config.toml
model = "rotation predictor"
dataset = "crops of objects in photos (Visual Genome)"
norm = "layernorm"
mlp_ratio = 4
bias = "none"
qk_norm = false
patch_size = [2, 2]
epochs = 12.2
Rows from expert 4 of block 9, named by matrix and row number. Rows with one number belong to one neuron. Each number is 500 + 40 x the weight over its row's rms, rounded and kept within 0 to 999. All counts start at 0. Numbers have three digits each. After the name is the row's rms in percent of the matrix's.
# up: expert up (model.blocks.9.mlp.up, 8x320x320), inputs 108-161
# down: expert down (model.blocks.9.mlp.down, 8x320x320, transposed), outputs 108-161
up.37 104:505511536498474541446487497538548492559492438436459549517557580514519502524539480558502512522444480580514468533546531457467465516491489506453454526570508573557545
down.37 097:440510433545491550481495457499508499483564541504559495551544530543470439473505458483534443600489556494494506535535515413515513497496422524517544462528470477584510
up.38 084:563573447548531525503531550548429519576436504422465468500526474506503477466516529518446555490557471556538520485477587498591455530480504496440453535579463448539528
down.38 099:504481512514491551467453417485488472501493521482493502537425440512518446452423499504534426531472524387516466486538584485512544439529548495556440508517432475493527
up.39 109:468487529475460508527526504521517526598435443498500502515551445495544459494490513593450499515507518537562498517475423493451460528444513524458510489512460493522517
down.39 102:452515458444486544470440483536466560517470567503543507516483464452468478523465507455479476474497491460477524483547503503482509593490506530563494440552515522564546
up.40 090:551569491548435504513517475496498534501482395554496531517514525516531506487473479481431508525481517519528448449513586539521497545609570568493548496557493430513429
down.40 095:549404509567544519554568490520499503476467538493463439466478469413444469437484545522539523545524507567502517523505459493492496458495530445494487540483496558457515
up.41 100:549439444530496472454494503507602409523470486481481466570489499510461526514495486504462436524537481557432457483503453465473472435556458441437500457521456462505491
down.41 102:497459528487494532379561522433566540488557467479497529456486490522525480469478507439457490499550480457479545481557496508463530576516510524518448544550484524501470
up.42 090:465521556521504508483526479566475463462557483461486475549421516452565489464512435491535469491481520519545457533389445514556460470516496469404449509588435515548574
down.42 088:500549539439529484513479481496537489488535621503451500469497563485483424492493459564483547499535454509501536561508452515532491523541528535419520564476533454514475
up.43 089:439444541455454519521500579555540449513504554489511521549466612521420466520504535432475517521445508473511574442499433511479587492495410502477483457540517495509472
down.43 095:559573507527543463515535510494478503490460463493510513484469498508503605494449540509492478529576450486556479518473526540493517410491524419471563477502513462478421
up.44 099:444507484484534509481488494480511485484485514545474489555459516531560540470487441444469478483521426533476569556473575441540462503480490523447520484454497520500517
down.44 096:570473537607483529503470442532463577476511458558538488458472513518497511450496521479507503467475397483480541461516475554419485548500416519522531513486443509461468
up.45 095:594475490602531568545462544495417507531517511474502496556460504495479511496521482469479489495535457510444536545487450516489491501451512490435457537408526536516525
down.45 086:449503492514527535519485497575506527511433507549509497464530500458474459501526532495454469517492524508503534517513552439456460401498579412531529479515456548486475
up.46 097:567509512529482529457481508509557475520586445502563480549470532549550493528534493518485503438422503459502535494485507452538522498491529479486407520447476455511525
down.46 092:561552463585504557556503467490479536514511442476530434452454522452480572508512583557533464526504436486491521503440403537472402494551582480496508520470409452460462
up.47 118:608507540413481475444499509471488474470507479471498466561438471499583437513443563505489473541525427489534500488443495601453529519468476512474534584495552479439522
down.47 112:524491546479509451526485484474598426523529496493459496485525504478506506549446485513539526505483476481515492568545559498535516505535498498462531513520530507481462
up.48 098:535568543560465488524497436547459582424488466483541538570496430568490461517468478515495525498469450497460543424453465478470423575524466475463509535511535581518437
down.48 097:526435533588494511490475533461522531469515516438478478530538531450453543476444484472532472489535522524465493533576484482517447466549511550468471495400524526532557
up.49 090:497583505558483525492484512509436490527514485455465424452487547599490473506452472518439479457411443471526532402501521521529474524481516493479515511528548527486478
down.49 085:528492529441553487423454478496407443516545533482527527566504493464426436441465509498455502526473618459483526449524509496535490555492515450521531476510581521475484
up.50 088:485478526503523486488518475575510525510466533447572455460507555533487505463502483463512462507511504479469545503503560454472535487403471478475496451489525508518545
down.50 098:483455508510516472521478587529496536513475435410558532487472488484441484442441508481489539459451569505524477573511489474499530552445497487509506485516508564561492
up.51 090:550489560445526517545522434477487539494515509484516522522498455431408511462590503485480504475479482548569429479507435515606532459467506524514497521487492542482524
down.51 093:550488475490493513528516539551515415506530485571507443512498474398525506511531453486536539478486434536447555559572514563491512510554473492459519573500473458463564
up.52 165:587528518497533456551486512478500497498535506471524489501481515444559503497473542491553534481531434581465493491490418548492533457513448493509516526526446531506474
down.52 183:509441496486539409580569499477606449539487479503490513467578518553530538472529484490545548441523522475496459498581509529475510567484467537426496498503515459476482
up.53 089:494473567508409491512469493540449500518488536492545516554505559525544502458507551520519416473556468561485496521464466500443435464554508446519492510534527517475481
down.53 094:474477477488547513493508482574507533522482487514549551452488516467482520579500473490562466468458477483467565508462519437450528477454559451472500504537487502525502
up.54 097:521509484549475527503516527485512554431528491562433525535432532487514525502526613501451512479439533523481499477542526464480533483488522499490502513500528472579514
down.54 089:534516499472462476468549532540557523500486525493441512455555456415466458473576489514547457487543474511566423474520507584458516411486534547480488479546436505485481
up.55 102:558495470503524478495458443489494552481524534564482498465481438441479501492521602513516516500554470521512563461511472447461497474545488539602493454542494595577455
down.55 105:488502532544558455541514458529578480491533481478489472521467517529493559558513482471501461514472499493460469495494519508415536463532490495413510555450478494499566
up.56 093:513500484461488520514510461558443467515420471510489553523477545534443523477516561509463466417449507474478546522460459561525501514480506482559503559507441486489440
down.56 089:463483515559499472518573473566568467468466501528511472432554494454501526507461504589459507522562475487499562436486538546502577518428505565448547533458423503427502
up.57 135:448488496587470495484528513490554538532470460475540427542541523520492484463481477543483538550446433496487470485505461489463496465435513424512489504466472541530509
down.57 145:460514503507512552414452488506439546488547455502508515487480464560495491483556477465446492509436477460506482464527558450446519537489541540594466460515559516517523
up.58 127:407515517506493517374447499521423576438514527524482480509487505501428437466479478521441449509489480485479497473449584476527522467488587536519518476554518525523497
down.58 129:482530462538488565429469535502460504484494474483510523499476459499492526486508460528510454553431502517512495495469500478527506504506526527601506510529444557541464
up.59 092:499455514498521522449473544506469476433507468457471519394470472463494487542486527502487519456489487514570465500536561431511544477522478506495548540551461521490524
down.59 087:461522485451550473570547523476491472515449522441514454519542475485536513497510490454502441498567489461537416505498504569427452559481437482472540555472484443442557
up.60 122:500494535542467489457466444523550512472393488482476463531520496496520490473449490517509502542550397492505476492527437532500490517481489510469551507511446532506540
down.60 126:485506491493466582495510470516484537510517496571583540490472504547491470552514479494459469538478545480475530457514514510468513515479498548539519454544512504526538
up.61 115:480463532485532578490431484499390535489479490496495489470440484544575504472571450459486457508443552450502479461500610451508499516490507491610525507490474516527539
down.61 110:473555572497504456423477482521424458442510575506519454482463504482467535517445516487498486493519513527550478466462509506601504422506520458569523516468519495484468
up.62 115:466442502530421522510495542503459518482554495455466531532523554548522474452437536545453527516460539565526497494524504451465486541453537492464529477534545503526519
down.62 104:451548428481515511449464567448430475497552414506499519558483472483490487490519460551535470462406594452486551483490483500517550522515535493564506522533495510554473
up.63 095:527523482536443434494536442575476459495427510561492546500471488551501574504484486518541450525442538589544529479508504449484466528442469513590518480486454499484481
down.63 096:518482451550445414529580482471600489510468434496494490560522568520552502566450517496513534506510473597524540474603532523474506490491527502467521509473491566552524
up.64 106:372420508496497556504485478450480456528467503522539538530578467541536597474437442435493502541465520486430531574488458545463486502523524558533503520471524575524515
down.64 109:500471507492498524470473516475410564566531479523566510467516537553530468543477448498445480537458493493524506547511496480570472547497525547592484456479518547501472
up.65 088:459488503481474537509547497480523519560493482468489547443502519489511494475530498446542461462535471535494496499542468554522486521503508449499538531532481381537487
down.65 096:507488537490446437534508509457544485549552473496510428477527500434503469464497452458552450511498464576445489472512440553426538494465449453468481547509489514459457
up.66 100:483477508470474482557470532505511509490475477460473521523570573445487502574437514550532474522563430549566452506482391458498466497442487458497570464562465522500466
down.66 108:500494472507563525438470451511488527475514535479492498453508564532463482495513406503488485523484523483530523473556586448499528509458484582555453477490557509567571
up.67 102:506515460458496549492474554503489460503526504535504489486465491460459497559528467501498500551480467509516548564487453488446468477531456492526556488521482527540483
down.67 094:488452545502514487524554499498512451460495510523478552511522535528491466401487475529478459422466470503494474461475499492487425531460477493452480521521533557531526
up.68 096:473443473482511464467505484490388501495448545522470493521462471521460495540506479508529485486497504449483563422531413552572533530456479528516554573492507479530448
down.68 096:546568510486456524469484481529457510438550487497527442506437583519532489516489497473491492516519540516476541541560453456533504536514465554534479519480424510523519
up.69 090:524527481566458500468527561481508545497458510406458545495500498493453462531537495546547501490526454530470459505539512500550553561527435531497465518455440465503492
down.69 093:504493513465483588541459533440429532512486465534527520507508509465493457460457526523479512491556454467518477502547573410462483529529448451573461539493436485557549
up.70 088:518498529555470555489460532481480481545464523508428508503464448516526483561479445515449540482459488544492477512564564470488467493555459471521512471528531469506524
down.70 094:478605475485523522464485395468434542589416530566511455462504509480508506553488554501417480511430500479468503495496460586550505490483469442510500515503492450494475
up.71 097:443556457484534552478464541509405538478521540494504493512533539549554506447477526524460478542501482477540500460462504484463590490482555537543497508481542436499583
down.71 091:510459537463483554496488537461534527458583524538436467543465458518481425476488548510484532524576433531456481502472491506544494531546477432557478528477459521573489
up.72 093:433472467430477579489450469498485456514486538481489471483497565503537503530446415443464601535541534473468444446450562502460568468497457463535502496476575497436434
down.72 095:486446515558463501484501480530423507421434526463443437511511571493566437467540469445514495592435530520478526490488492542528535493451517453598432440475565527485505
up.73 088:484512443459508495468463512487417523543484503523478510483489502468473485487496485440492477413482534515555521555515478502520558486485510494523415482542490508518525
down.73 091:542453486509533425503503474521481468529458522450567542508557477415542512529447524472499494505545524503454511538434538536513531505437466496457497494468569535554504
up.74 098:501507505518507517503498448504418448451477518486444468502433510472496495481511567542434484488518556479488549426486437523525512476438501535511546448537500485432472
down.74 098:475502515469499558519504531526584440543472509536464480448512491505474473550576526609451528500543452500519479495490435494494415486524513468431503423470533448458494
up.75 091:464560467505494497486496566467440612525464471571559481480403519537476521542474507453491542585548559477518595463517512487572514464476574466502486461436569445508492
down.75 088:516459510567486517533557452513536463488477486480512524491503481474544556400486536467504553448451453547496428431529464435539508546483476476511555553498497578548532
up.76 117:541458505525477527577520589494613453529487470466456477491498473541454472506527535500489461594546428525509454576464466453466505467455466428504496443438519482515526
down.76 117:427515483438538549479535492459512486503546494570530558494503458529541453537524480470460485491445562500507534462543557476478533513533513476470535495455522481539530
up.77 109:502537468531558626546458453478474501528520469500492518492464512482501508480487565495511545434540474547579573460485473525526544477517463525500519536549551519518401
down.77 103:573493495489500488526528532544552419545470482542430449535511508553475527452502449529570535492504504483544514574518529505463470542507461584414511561528476496565495
up.78 097:474557510568514460494492515580479475483475476401533482504485517535458513592501463465561503530539511399493516476487534583504498498495517586513531516532540524466568
down.78 094:513482534523461457507502458554479510474546483478484519574489508425455517481424561553454529529526492497583492481513457517556472475500499492435471585526514454474488
up.79 095:463487476489477442525492541478540434508504471444477529535465508551488496427496511529481463563433530427512489491552584438469531489495500503493509501547479477488521
down.79 098:563586500494477484527513591509557503495496544460469492474493484493393507465428563571544471461554528514560502486526456548481485438549437466499455525485510563443467
up.80 087:488528508457473477504518470471452516491451515565511532477493437470524500459542498459534545470495507520451473481418533521482586502444467421487486493464520470521491
down.80 091:491480529513525476555511557501573512445555490480440441457504490501525515526471532427526498532529404506482450524407486513537477510494417493464524563481450483467420
up.81 090:517573517400526445495549504452526512505479491440491486503471443466523539566557479430563475505533500522499378478484464566499515468458520519519462464576531495451521
down.81 089:489463512443519528486531477441507555529545520456607460516512514530530439505487452472532476473430494514523490499562460454408492549516458431493545434501494520506444
up.82 091:452473533459529511533500581545432449517496397452456492503486429507526520498571576506464516455440518473551521542522534522561449547449487439591490490552521523478495
down.82 089:456503486469485570516501491509550451433549534598550507586529479499469489449517480532475450498481571537439514490450488524455432528491473470602524450455481463500543
up.83 092:463568464488491532465556481541509513518501543568498523467491515478507506545493556435529429576423553503518495453528508484426528545524539459535581557540423544505482
down.83 092:469478543449534549508467521515413584507530542517530442474455546464524498526518501525454460503461514495460513546556541539475514562475543459514483504538491487485458
up.84 104:460479503498418558523501465489486439546446535458554541499510491598475562518469480460540432463545460470486561518537477518564528546452510530461465505461513558504560
down.84 097:510482410435536573526485514481520498531527524522470536456520471475552483510548527525529511499443437500521558520569493391545545472542531517585537496456576514562482
up.85 098:462542498528540520473499398526441504549501468506472436517521473529498531488472480534455557512507492451469472442433515526381472460549571555532554508540460539478516
down.85 095:498603499528590527488417471500443520478492541501435514540519475504448553560495416572556537496539546508467554473469538526495533447524582476518501492470533557513467
up.86 089:514529467427462505543516489417488461526547474478426520431416513496491477442521563477449494512519469445505583490469504502488485516536460537520491557459438504531495
down.86 093:584479557470417506473459493520475582526440536450547457524537524513494495516464498465549511483494544521438464540457573456514461485500489513471472518505493486485494
up.87 096:522492578490432458465551510443494479472538498558439494553522504496553377477459535500510546486518438462495493517466571501467487512512534494506538501485547526500552
down.87 096:541470512455479413537440443423516543551464477495445546504546551462490545448496522500433475444465493546500509464507487505534467425512515527477494458467482510448437
up.88 095:507468541453462539500527528494508501455508480482485473495528539510557533510485466537545503488538526497526558508538477464490428521452529491500537509588523483572510
down.88 103:482533480461507490460501585518485479514512479468530536490488496480555536493584482544478528550443528476510565519546540513553553537512489502528557495542550447581517
up.89 090:543484477502533509515433447475526422447574492510496470500489390471524490426503513518472527489474458484487483484559562514528520536486520533512459496526500521472422
down.89 087:554441556471484555506517468526521473451602438544473511460579470482505489505482530455507529505575458457481504498486497496519589553518542467431517493512557536481516
up.90 095:558473552464473529451524523548470531540484492442505446473533490511521501487446532480486507452557478445484574454474592495534462534481575481526533513517485539558503
down.90 090:476516439463495508478490602541397563520473450484533427463535517511517489506447541478525509487494511499566460428586505501511455530495549578515523437439424419567491
up.91 092:509456429503491523509486504448517464547530487501542501529515585493488474488504475533472561440486577464569514591543444439484503488470467526513505574505539496518514
down.91 088:545512468549553432502485486505492523550508515481480534468519528421497466502528524576495577441543496540495552544382498467496410482454463482450523491577538546585464
up.92 092:505458527545574524465503472436488528536487477562501487437519547481518460498537487438479521540433468524528476510484480538546477502494506543524475453428511454504559
down.92 094:531472479487455450525483524552447566479491466495406558617428518491506557436568529539498434555562460475525511483508510510479471444567500554550505479455411518519494
up.93 093:485456550460450509560461423482462532472448508485473507521501520533435436440485499458562483541517491459541536478446608555546570454496457483550548515501545504487482
down.93 084:439501498454477462487509450493536463408569494443482468509468451429510491562506495469455485550458477515500495547437523546452560444465547532539487466472522490525480
up.94 101:476472520495520537570459515506566469525515482513500551477416518552526486549437469540494493570494441462517485561403488509456506487487535544519503522466544558514502
down.94 100:404540533548478560498438470491440533536561475514525549409486453499517514498556506499547534522518533487504513471476553503489486561472530488563412520592490438485558
up.95 088:552484481526456511543470533546567502496484512475482523439461421571504528505495525485450478480411492481464484521451500502442490517485465565532488453543458562452439
down.95 085:515549560464498446566437553445535486493460454513492512517455448476511539469542502541487512505528517565546475512508492452541519496421522489520539466520469482464434
up.96 093:517552469524530514519434530413440479504502524526520441532449522567524475554467443463471576472473505526410494501551533531506506488498500535517424486518539470473436
down.96 096:512558546486471514507527452572416470483467505452441542470453523460511489514547498572498498535540471486503471499475502457493506494425495494584479499450446472487574
up.97 089:517440569523494504501475489557449534499453500490442477451549519453474544427409507475521473463446421503467451547540486554497490558473545571515535522486484548531378
down.97 096:451479515468481449476450525455549461527480535598490448544459539580521508463523456522541520479453509480562519548530494485483492545519437456393484377456473493452475
up.98 086:525566477507513526472450479507483524536504522417518494548491529475529528539530526576509553493523572531497511433506479461461447464577457512567462535562531543512527
down.98 093:578516581539524494542475455512521487515488473514454533456450519506424561493512591523531546512452561578496520525509504521461455537508545445458513500515488450493445
up.99 094:468499490525462567574424444517486501466574510480453496504427522548545538464429541539497482504486581533517511447494511487501519510531552510537530480538455498554448
down.99 096:551500544495513493500449514473461497508500498521485496547528521506521490445512495419531441509407486485529520503524499484481559456551549520522452520582475500487495
up.100 090:458449472438492506457445468531488530537485521530438544481525493460516479496463429465502490532532559521375497501520421480528503474491610560506507505441539473511499
down.100 090:565488502535504454449445496480473510502462436511523482546436419478490456492499543504553474517477502506471473500523511540484482543509542515566471544535462513507542
up.101 103:492492474498488527489478461526496563510502568520420498521569474502542525554468455493469468609530566525558458501477477394471525566469495522490456505497383587512554
down.101 101:501484477497488571477455513496445522477510455476524527531533459567515484551533462432522538593520432455484504461476504489506502462486508508573502461506530512569532
up.102 089:551510512489494547463513438497469498533526507520539507511535533516607528500530571541482445493479469510489505539476500470487501494480494488466591511513555494510483
down.102 085:491497506465478505464451485521499535542455533452378527463569513539555475548550518512508540534516477425453440502486500528484494500533512504520471461476501537519566
up.103 145:439435513504466487447454526523529469518452533473482454514586531506470530463466532517471511527533464478512494480471471502437507477463479453522510528468534510507497
down.103 144:453530420540509553485492479466458517460504505501525519467543507558477561517536457473514454576484541504537531501579562480463557560514573537566479447547545548516518
up.104 089:517510490469515545554571480537524505473471461494482475533485419540469556439533541519450562423454465527537489543522487488476492501559512450474543485478528545525466
down.104 090:518467472479466482460456439521481477530565483473509556472520493455538421540530455522539531501523522480500534533448519526542487502487457572501480576500578469546568
up.105 092:443463468475487478415528507572467526478558560453459432451519530570502578588484405495538451529494481460501538514517503448500521417547512484528468485472486423501524
down.105 084:510474501543507521461528548525467572518436532508501446535514534490494484543487448556487578560480527495443442525444454454515468495504549503509507575526417575484577
up.106 093:452444503516480488437421489473517447532549472497495509614502442461542465446493500465493462490450513454391468520486548444431505493578551477509466456526550499501449
down.106 088:549555401441537529468458485488460461551576452465520479539558532527483389503499442466507443483484459481493502546521408465453468547476487536507454467506517482538472
up.107 087:578453471507483522571486485540459471497533456451462447467570557420512498502444575558518444564503528511472567482510551516510507425573505514455490498471502543485491
down.107 095:522525516476508467466517501584531570431539466517501525505553474485497507460499470438455530499496495469475496467436561491558501547560509554550564519558553500490468
up.108 097:528504483514456476456492485507505567415516652510453534540458486506558491474533541452494488417515459535478545450544501549520509520560557529494617473529497518516517
down.108 089:502570531580435509508458482469499470480499432539524492560454513413513439435518506513524472477482549486463561464506544531478511489422541447502474475469512504513530
up.109 111:480472484446485525480424486488394505548490526449531505550526570494516428543505497527468484479500469555535508471514499423496504523503524469529511469518518459520439
down.109 109:434517498525536547487496464521447499496524528531531557511524463467499424534462391436537485539445481475544484457475521448502547524544495581499465478507462457522439
up.110 099:456482524550505522500493530537518502451515438483502472455549433472485499497484522449539480433544465546492517498532463546545571509497497531498528512490471584463528
down.110 098:516452580548473411545492477497507418522502510514466544530496555458563565557588539501513459551510559491559484562492500498554438439385460498469500461554505490461404
up.111 101:494508484498472586544497456483507526463460551486520535546569519548503568460490535570458471573548542537516455535429485491509474452476511551545475504536504495462527
down.111 102:454476503518492521469540535474401507477443440442518449537472524450525486516475519482508471575467490512545501469469486515506558515486430524477498439513542457522488
up.112 091:428424525325394547524509531542503525580513480512511454461485509421466492490525503563510475593496547524486483523517481541534489459437497503559503447551509539436481
down.112 093:486459470413599429503582528567479481464540425506460450490499478466511423478551436400465519509447522578482465468424446485501461482517513484501532516505425468517599
up.113 158:552540493508538490559454504452456476496511491474487532532465492453462487500540569496482528450498434538469520501431424487493516447485441527501522551498461536462498
down.113 167:486427524466530458533570510450593412522498520502471528450559518542508526504477449483571509427506557471531477525518520502471502561530507497465451504480526487507487
up.114 099:469472552528535546508539542510445574468479437532485506518486479453468504505502513452502491561478545449464532472513618490527503512514567527561465491463538430529524
down.114 094:530553505551470521535445468495456507533500432544511560489435473480439540548474524568501513524533549553447576482550501597533525487478457523580469580488546445455535
up.115 106:452490455488463586410534452513437435468521536558503533456523422546542424495468378515495483465490531425425570502544542480522516490541497482539519563517500536541507
down.115 104:501484497474519580511509536552447530515493544468543432529506475499483515565473497549460515561488501538539496492497484532468494436522574460551522476473545508539490
up.116 095:447509468561563470505527469486482537522575510546495482490469451435500534536599479533522450517467557564503535513531533493420450455538492445499485518459492446467549
down.116 089:509533482546528565534518567502437552440505447507407467472568508409510454458449520560535510493568430554567490494462471525456556488540462552496500392520532526452478
up.117 095:506501564474556455519467546513518559419529462474571501484539518462554514406496561518537421522458559559481525537556489457498450529476528457525501461487545504545448
down.117 097:504577449475540459492487489508511502474475487462464523489504476577479508572479486558567522503518540499516450531543489461491489477520436534433505462518470425614438
up.118 096:487508502594483434480540422589461464489489584520493523522470579481505549495494500526508502601534471491474567504528449462525519472483518472508428448520455475527498
down.118 103:483422483502488538502454472411456543494518535451489508491539479519546468495487431431456552541452563470554524521520475502469486501547530525499481544502565455538543
up.119 095:510532571585548455469468470416476446562463562563508451487532465511477541491508453410505510558501524506440503540446576518534497520552474452489499507461539476447506
down.119 092:495534525481500491476491495524569451469516566588489521460524514493475480497510545390461473519532419551497447466521489488516542458481422459540506474546539489438444
up.120 088:515535454459540446517519586475553500464575506507481466477511486513510523515470494450495477530519535499478448404485557478476491515471487544563494465485539562499613
down.120 094:538529498438525525451481474485526457512512503494477510481491518566427510480563552483415522464559520523511508440433488465474536484496496426519469514537521523459510
up.121 118:595502475454499508495463477533485494529565485477492498470490494486446538524499541463511464479489471520531558494523465439536489421505422563526447512555518451466432
down.121 105:523529492452523402535605454501587514501499505468502446478571539586551500522508497482543512501515537493443454481558514502460515502497499507411522505445540455512502
up.122 091:495511467519492495460531440425584457483548521483548493485478466491524475449508446538497484518504533502538471526592582479524436473463566546539516541545539516521476
down.122 090:598534557528458558462439548456508573461492470593464503513497539485479535498554539499498583498551425575513517485482485528518509527507464484421503458489506485494464
up.123 112:526545539547536519579462485530456508437542494464522522468466478470583511504474549511514590450508478544537539498465449494470507434540510520511516573505490509470471
down.123 107:489449495494574508539498522533613460519530509453532562490573518509533522450509550503508516433538436489506489509517482507476484570509520532467488532550488480516485
up.124 103:547489536541533493513488451496465488495523486493471492473417491399494541490502482484477473533443479494512472472480468514525443462473465517481480459460451553524467
down.124 105:489414482483447467533505475489524445532492535518474459423553476583530526472512513461517550440528538495538465558497579458454510564531485543440536528514515475516532
up.125 096:484524455523467526542538463490536542497488529493548537442518482451571519548571550552490469425509508501468495473540475446449443517526545540480452533504541583493540
down.125 090:569499472432482533442494481567508429403531579426449460433498510515476559424434472432471512505525496502475541562536458494499586458573547496557557521545494500441568
up.126 137:475416493521414497474507500520536543521469493461483455563562490530493532474419507521447401514498504545485512484455449512506493442446536460449489456525449498554508
down.126 127:421503479502471584396448505496438533438510504535516497461496541532504462493540511479426506537438578512504480502527531518488549494496546536606492474520528464547563
up.127 094:518421485530483456533557438499486587532468492512532436462533414494459441464484490542478446524530495512424501472495531504471465499531483439439522535531489487466550
down.127 096:523535500532502542447423436479502548495478472498460453451468511505451511473480469488498511531511489571550467516502497431532494456498534451522504565608535511547487
up.128 109:488537474452522513491448517471400592433469512480465540432449444522473467437486505476475504500438510479479503455521540438504555463511549502628534492517521500476475
down.128 107:515599497469548477461479460515371545447514503494535493513443486470470430518510598530481501474505490560544526480467533451538461466446514520507488493548536506472493
up.129 130:567513527546532529554519517492488537471527514500483527531504496438484491546470524480493510460533387518518546483444410501465482437543479524504493559509494495509451
down.129 136:503373538507522459599581503509618486522525517521481528478524544549502458470466488546548505472504489504468485528525545534501438552534413499412491518479515522532467
up.130 102:504471532510478540494504488529577545576479505484559476561538511511504512479462511445503498559447470480509441499445494466541454427518546434518425462471442467547490
down.130 103:350453489465549529489500494497461550511451481462465469507505471552486523571535508450473544550461447437508521520526439502488508494590479522521460454542539508496557
up.131 111:571523523523539514490450513470485569455475489470494538485500518426467528531501477555467489518480454552510512457497466541546535504507465519427500514500517550475465
down.131 116:502468536496492501530519531509596417515520477541511486526534515479529538519487478549542519490521494460553475519558511520503508524515511522438520489395526532514482
up.132 100:462472470422542573435489482532420559412518444536516508503472467485531553493564430508479483491498512432519538494442558442497496510470464475573489423480532451478476
down.132 091:504459453534601506515505467478520492504474469517548508488413505426499481557519555500484493540539467502497442435478549440561528455478469456515567534513488468476481
up.133 099:475505544471491591477457470543511486506553434554505503525476488551493491529507479530473443496468458527560523446396519477472516509513531465493505428459477464482456
down.133 099:518487506554508540511452500572364558483476500538528477469461455526500520492506504445489439478532545463477529416541533473451549528492482595547457514461487474551494
up.134 091:586554490494519469436486476516444523573494502480477473545552483510501496461501578523478435508516455527574526471422507566486484493520456426453472544506486496550505
down.134 100:522557472499449521513515535487569551492516475477471502492533465545451484533520491527514494492450570493549579447505557542512480519489515532438519468555455544517529
up.135 099:558535512534538531417459485469454560430463453517485460467475448500515503488476506541531479527459479549500494487512489510508523491500434576490434543517474536511468
down.135 093:558439535466496442542437496556528501516488530553469410519511532483493513435618499498581459504523462459516477474515480543543484540486454498475540520471470516513430
up.136 092:509479482531520495506511478448519570483528559547519524525448478440520486467541444504449492470458490456523482476522558505466462530550504523611489547534561506518505
down.136 099:532514468522520503487430460595503473509515506542467501444446498506485475522483523409551457611503530470520473448505510551417458488457445476532487549377451520438472
up.137 111:586497493523516519496469506488514472506462478485495462460455516417477475525488580472476475485495445543459545497452453519496606471523508515450508522496513491512460
down.137 113:453483513511483453549539442503543482542522528513495487539533497472495564448484519519514468509471501498521512546490505505494470544550482514434508477461525484464514
up.138 084:464482555581446532464486500524528541473545519432494451496533486495465511483470569485552469458484512487487547480558531469412487510422525487435486498457474468459413
down.138 091:492600575489522502475536487462414459493538405522479488472606556496475440440578540547508510501481567529488493439546447492455468532512578472458448575507541518444413
up.139 092:576429455479545424477456466483557455466555487441496450524547549500426486483525494503415442500484520495460490530515461446425512426522505448506504518500495500467526
down.139 101:488514441508479472492496543483488526584472559479504485480454507522472460495507464536481510458556550463507531526428481513511461509488525539484448474489496483500503
up.140 093:498514489479454470483525458453529500453536512483518509530478455520494377514496492541526497541528505511542524509534439493529513517435525490486499477528482443496523
down.140 092:558504547387448445551518516564588450514497509450481452513495551491513542469508603471498516513524473505491458516513452511498463459500415466504524465566475507527533
up.141 091:513498578469465445478459502500477534507473514487580476540554472448479475516460541509502444475461458471567454456505449520585496500479466544483448472484483461486443
down.141 090:477514469545497488425472516473497602502500462580514510451450483552502438518532530481479494491539522511523526482502472506615428573512416555534526494541505484460505
up.142 096:519489536407492607430545514550431573498501552520513537500484474504538491530542442470514464505548541515452536474504512524562515510455597490416514504525558472551549
down.142 093:474505510530493455488450520449474562480513521495552518449482512463493584466468477529462455555521515502499523525565391521501546450512525501497528499517478469536490
up.143 101:479452497500507520617548550504554532517422499484495503534517446508534480499545532536454548477517422505533478483603497509560472510537456574487474518539435500541503
down.143 092:578453487494586484516524525514536452596426567471465513526502515471499477479509526543528529504488481518487560474480516489560555532486515470440433497512492523572469
up.144 101:478462477471495440484532538585412492523529483479470491588559515534450588493435556520493488530505478527459536479465514479494455536516605476502498451468472519512497
down.144 107:448437510490500546488495478485483542509466464507561518438515468452488465517464393500475512577501579490505438533518521458433535516541553552531498394480564534500570
up.145 110:489437505542510588457499489486477518562444498489540525559513519493478441459437491502537481534517531504493487508484512470507522521505517441437459490455533605513462
down.145 109:437546477529457612477479484524434537539454492469555491549507550541537513458468440470536504586480511467525510538516542501519560532549526518514517468495474532488497
up.146 089:529494506557559435453500493439479461516463484514526559482471508511457522481447494484481435522451597491514476420528508474499461466588458530558480551545477441490475
down.146 101:537443529487557484566563558531458499421546495557497441548500472453453515578516552509527487523553458451447459478456517519499441465467470513499457491435503503441467
up.147 094:539472431501431490474552493478546514464493502456466516501457512513479536487503537524511487472484455474449486431520527472499495395464438500531542508496452518416556
down.147 099:532520523468489488488511540488563494489526549498507464515536583492511529471546485534461546521560468515485476482475502504509474467493477479437543505504552372482515
up.148 099:476554516523487508511456457435485513488482515547521480531473491422490529539504489524553515463521473463508484469508495414520469567481508545515505493544514497504546
down.148 101:522487433495449443588529494488545514504519406478513464551504469531505570561433516528433470508551561483510450506499466491409460416490399472460494498503547519509503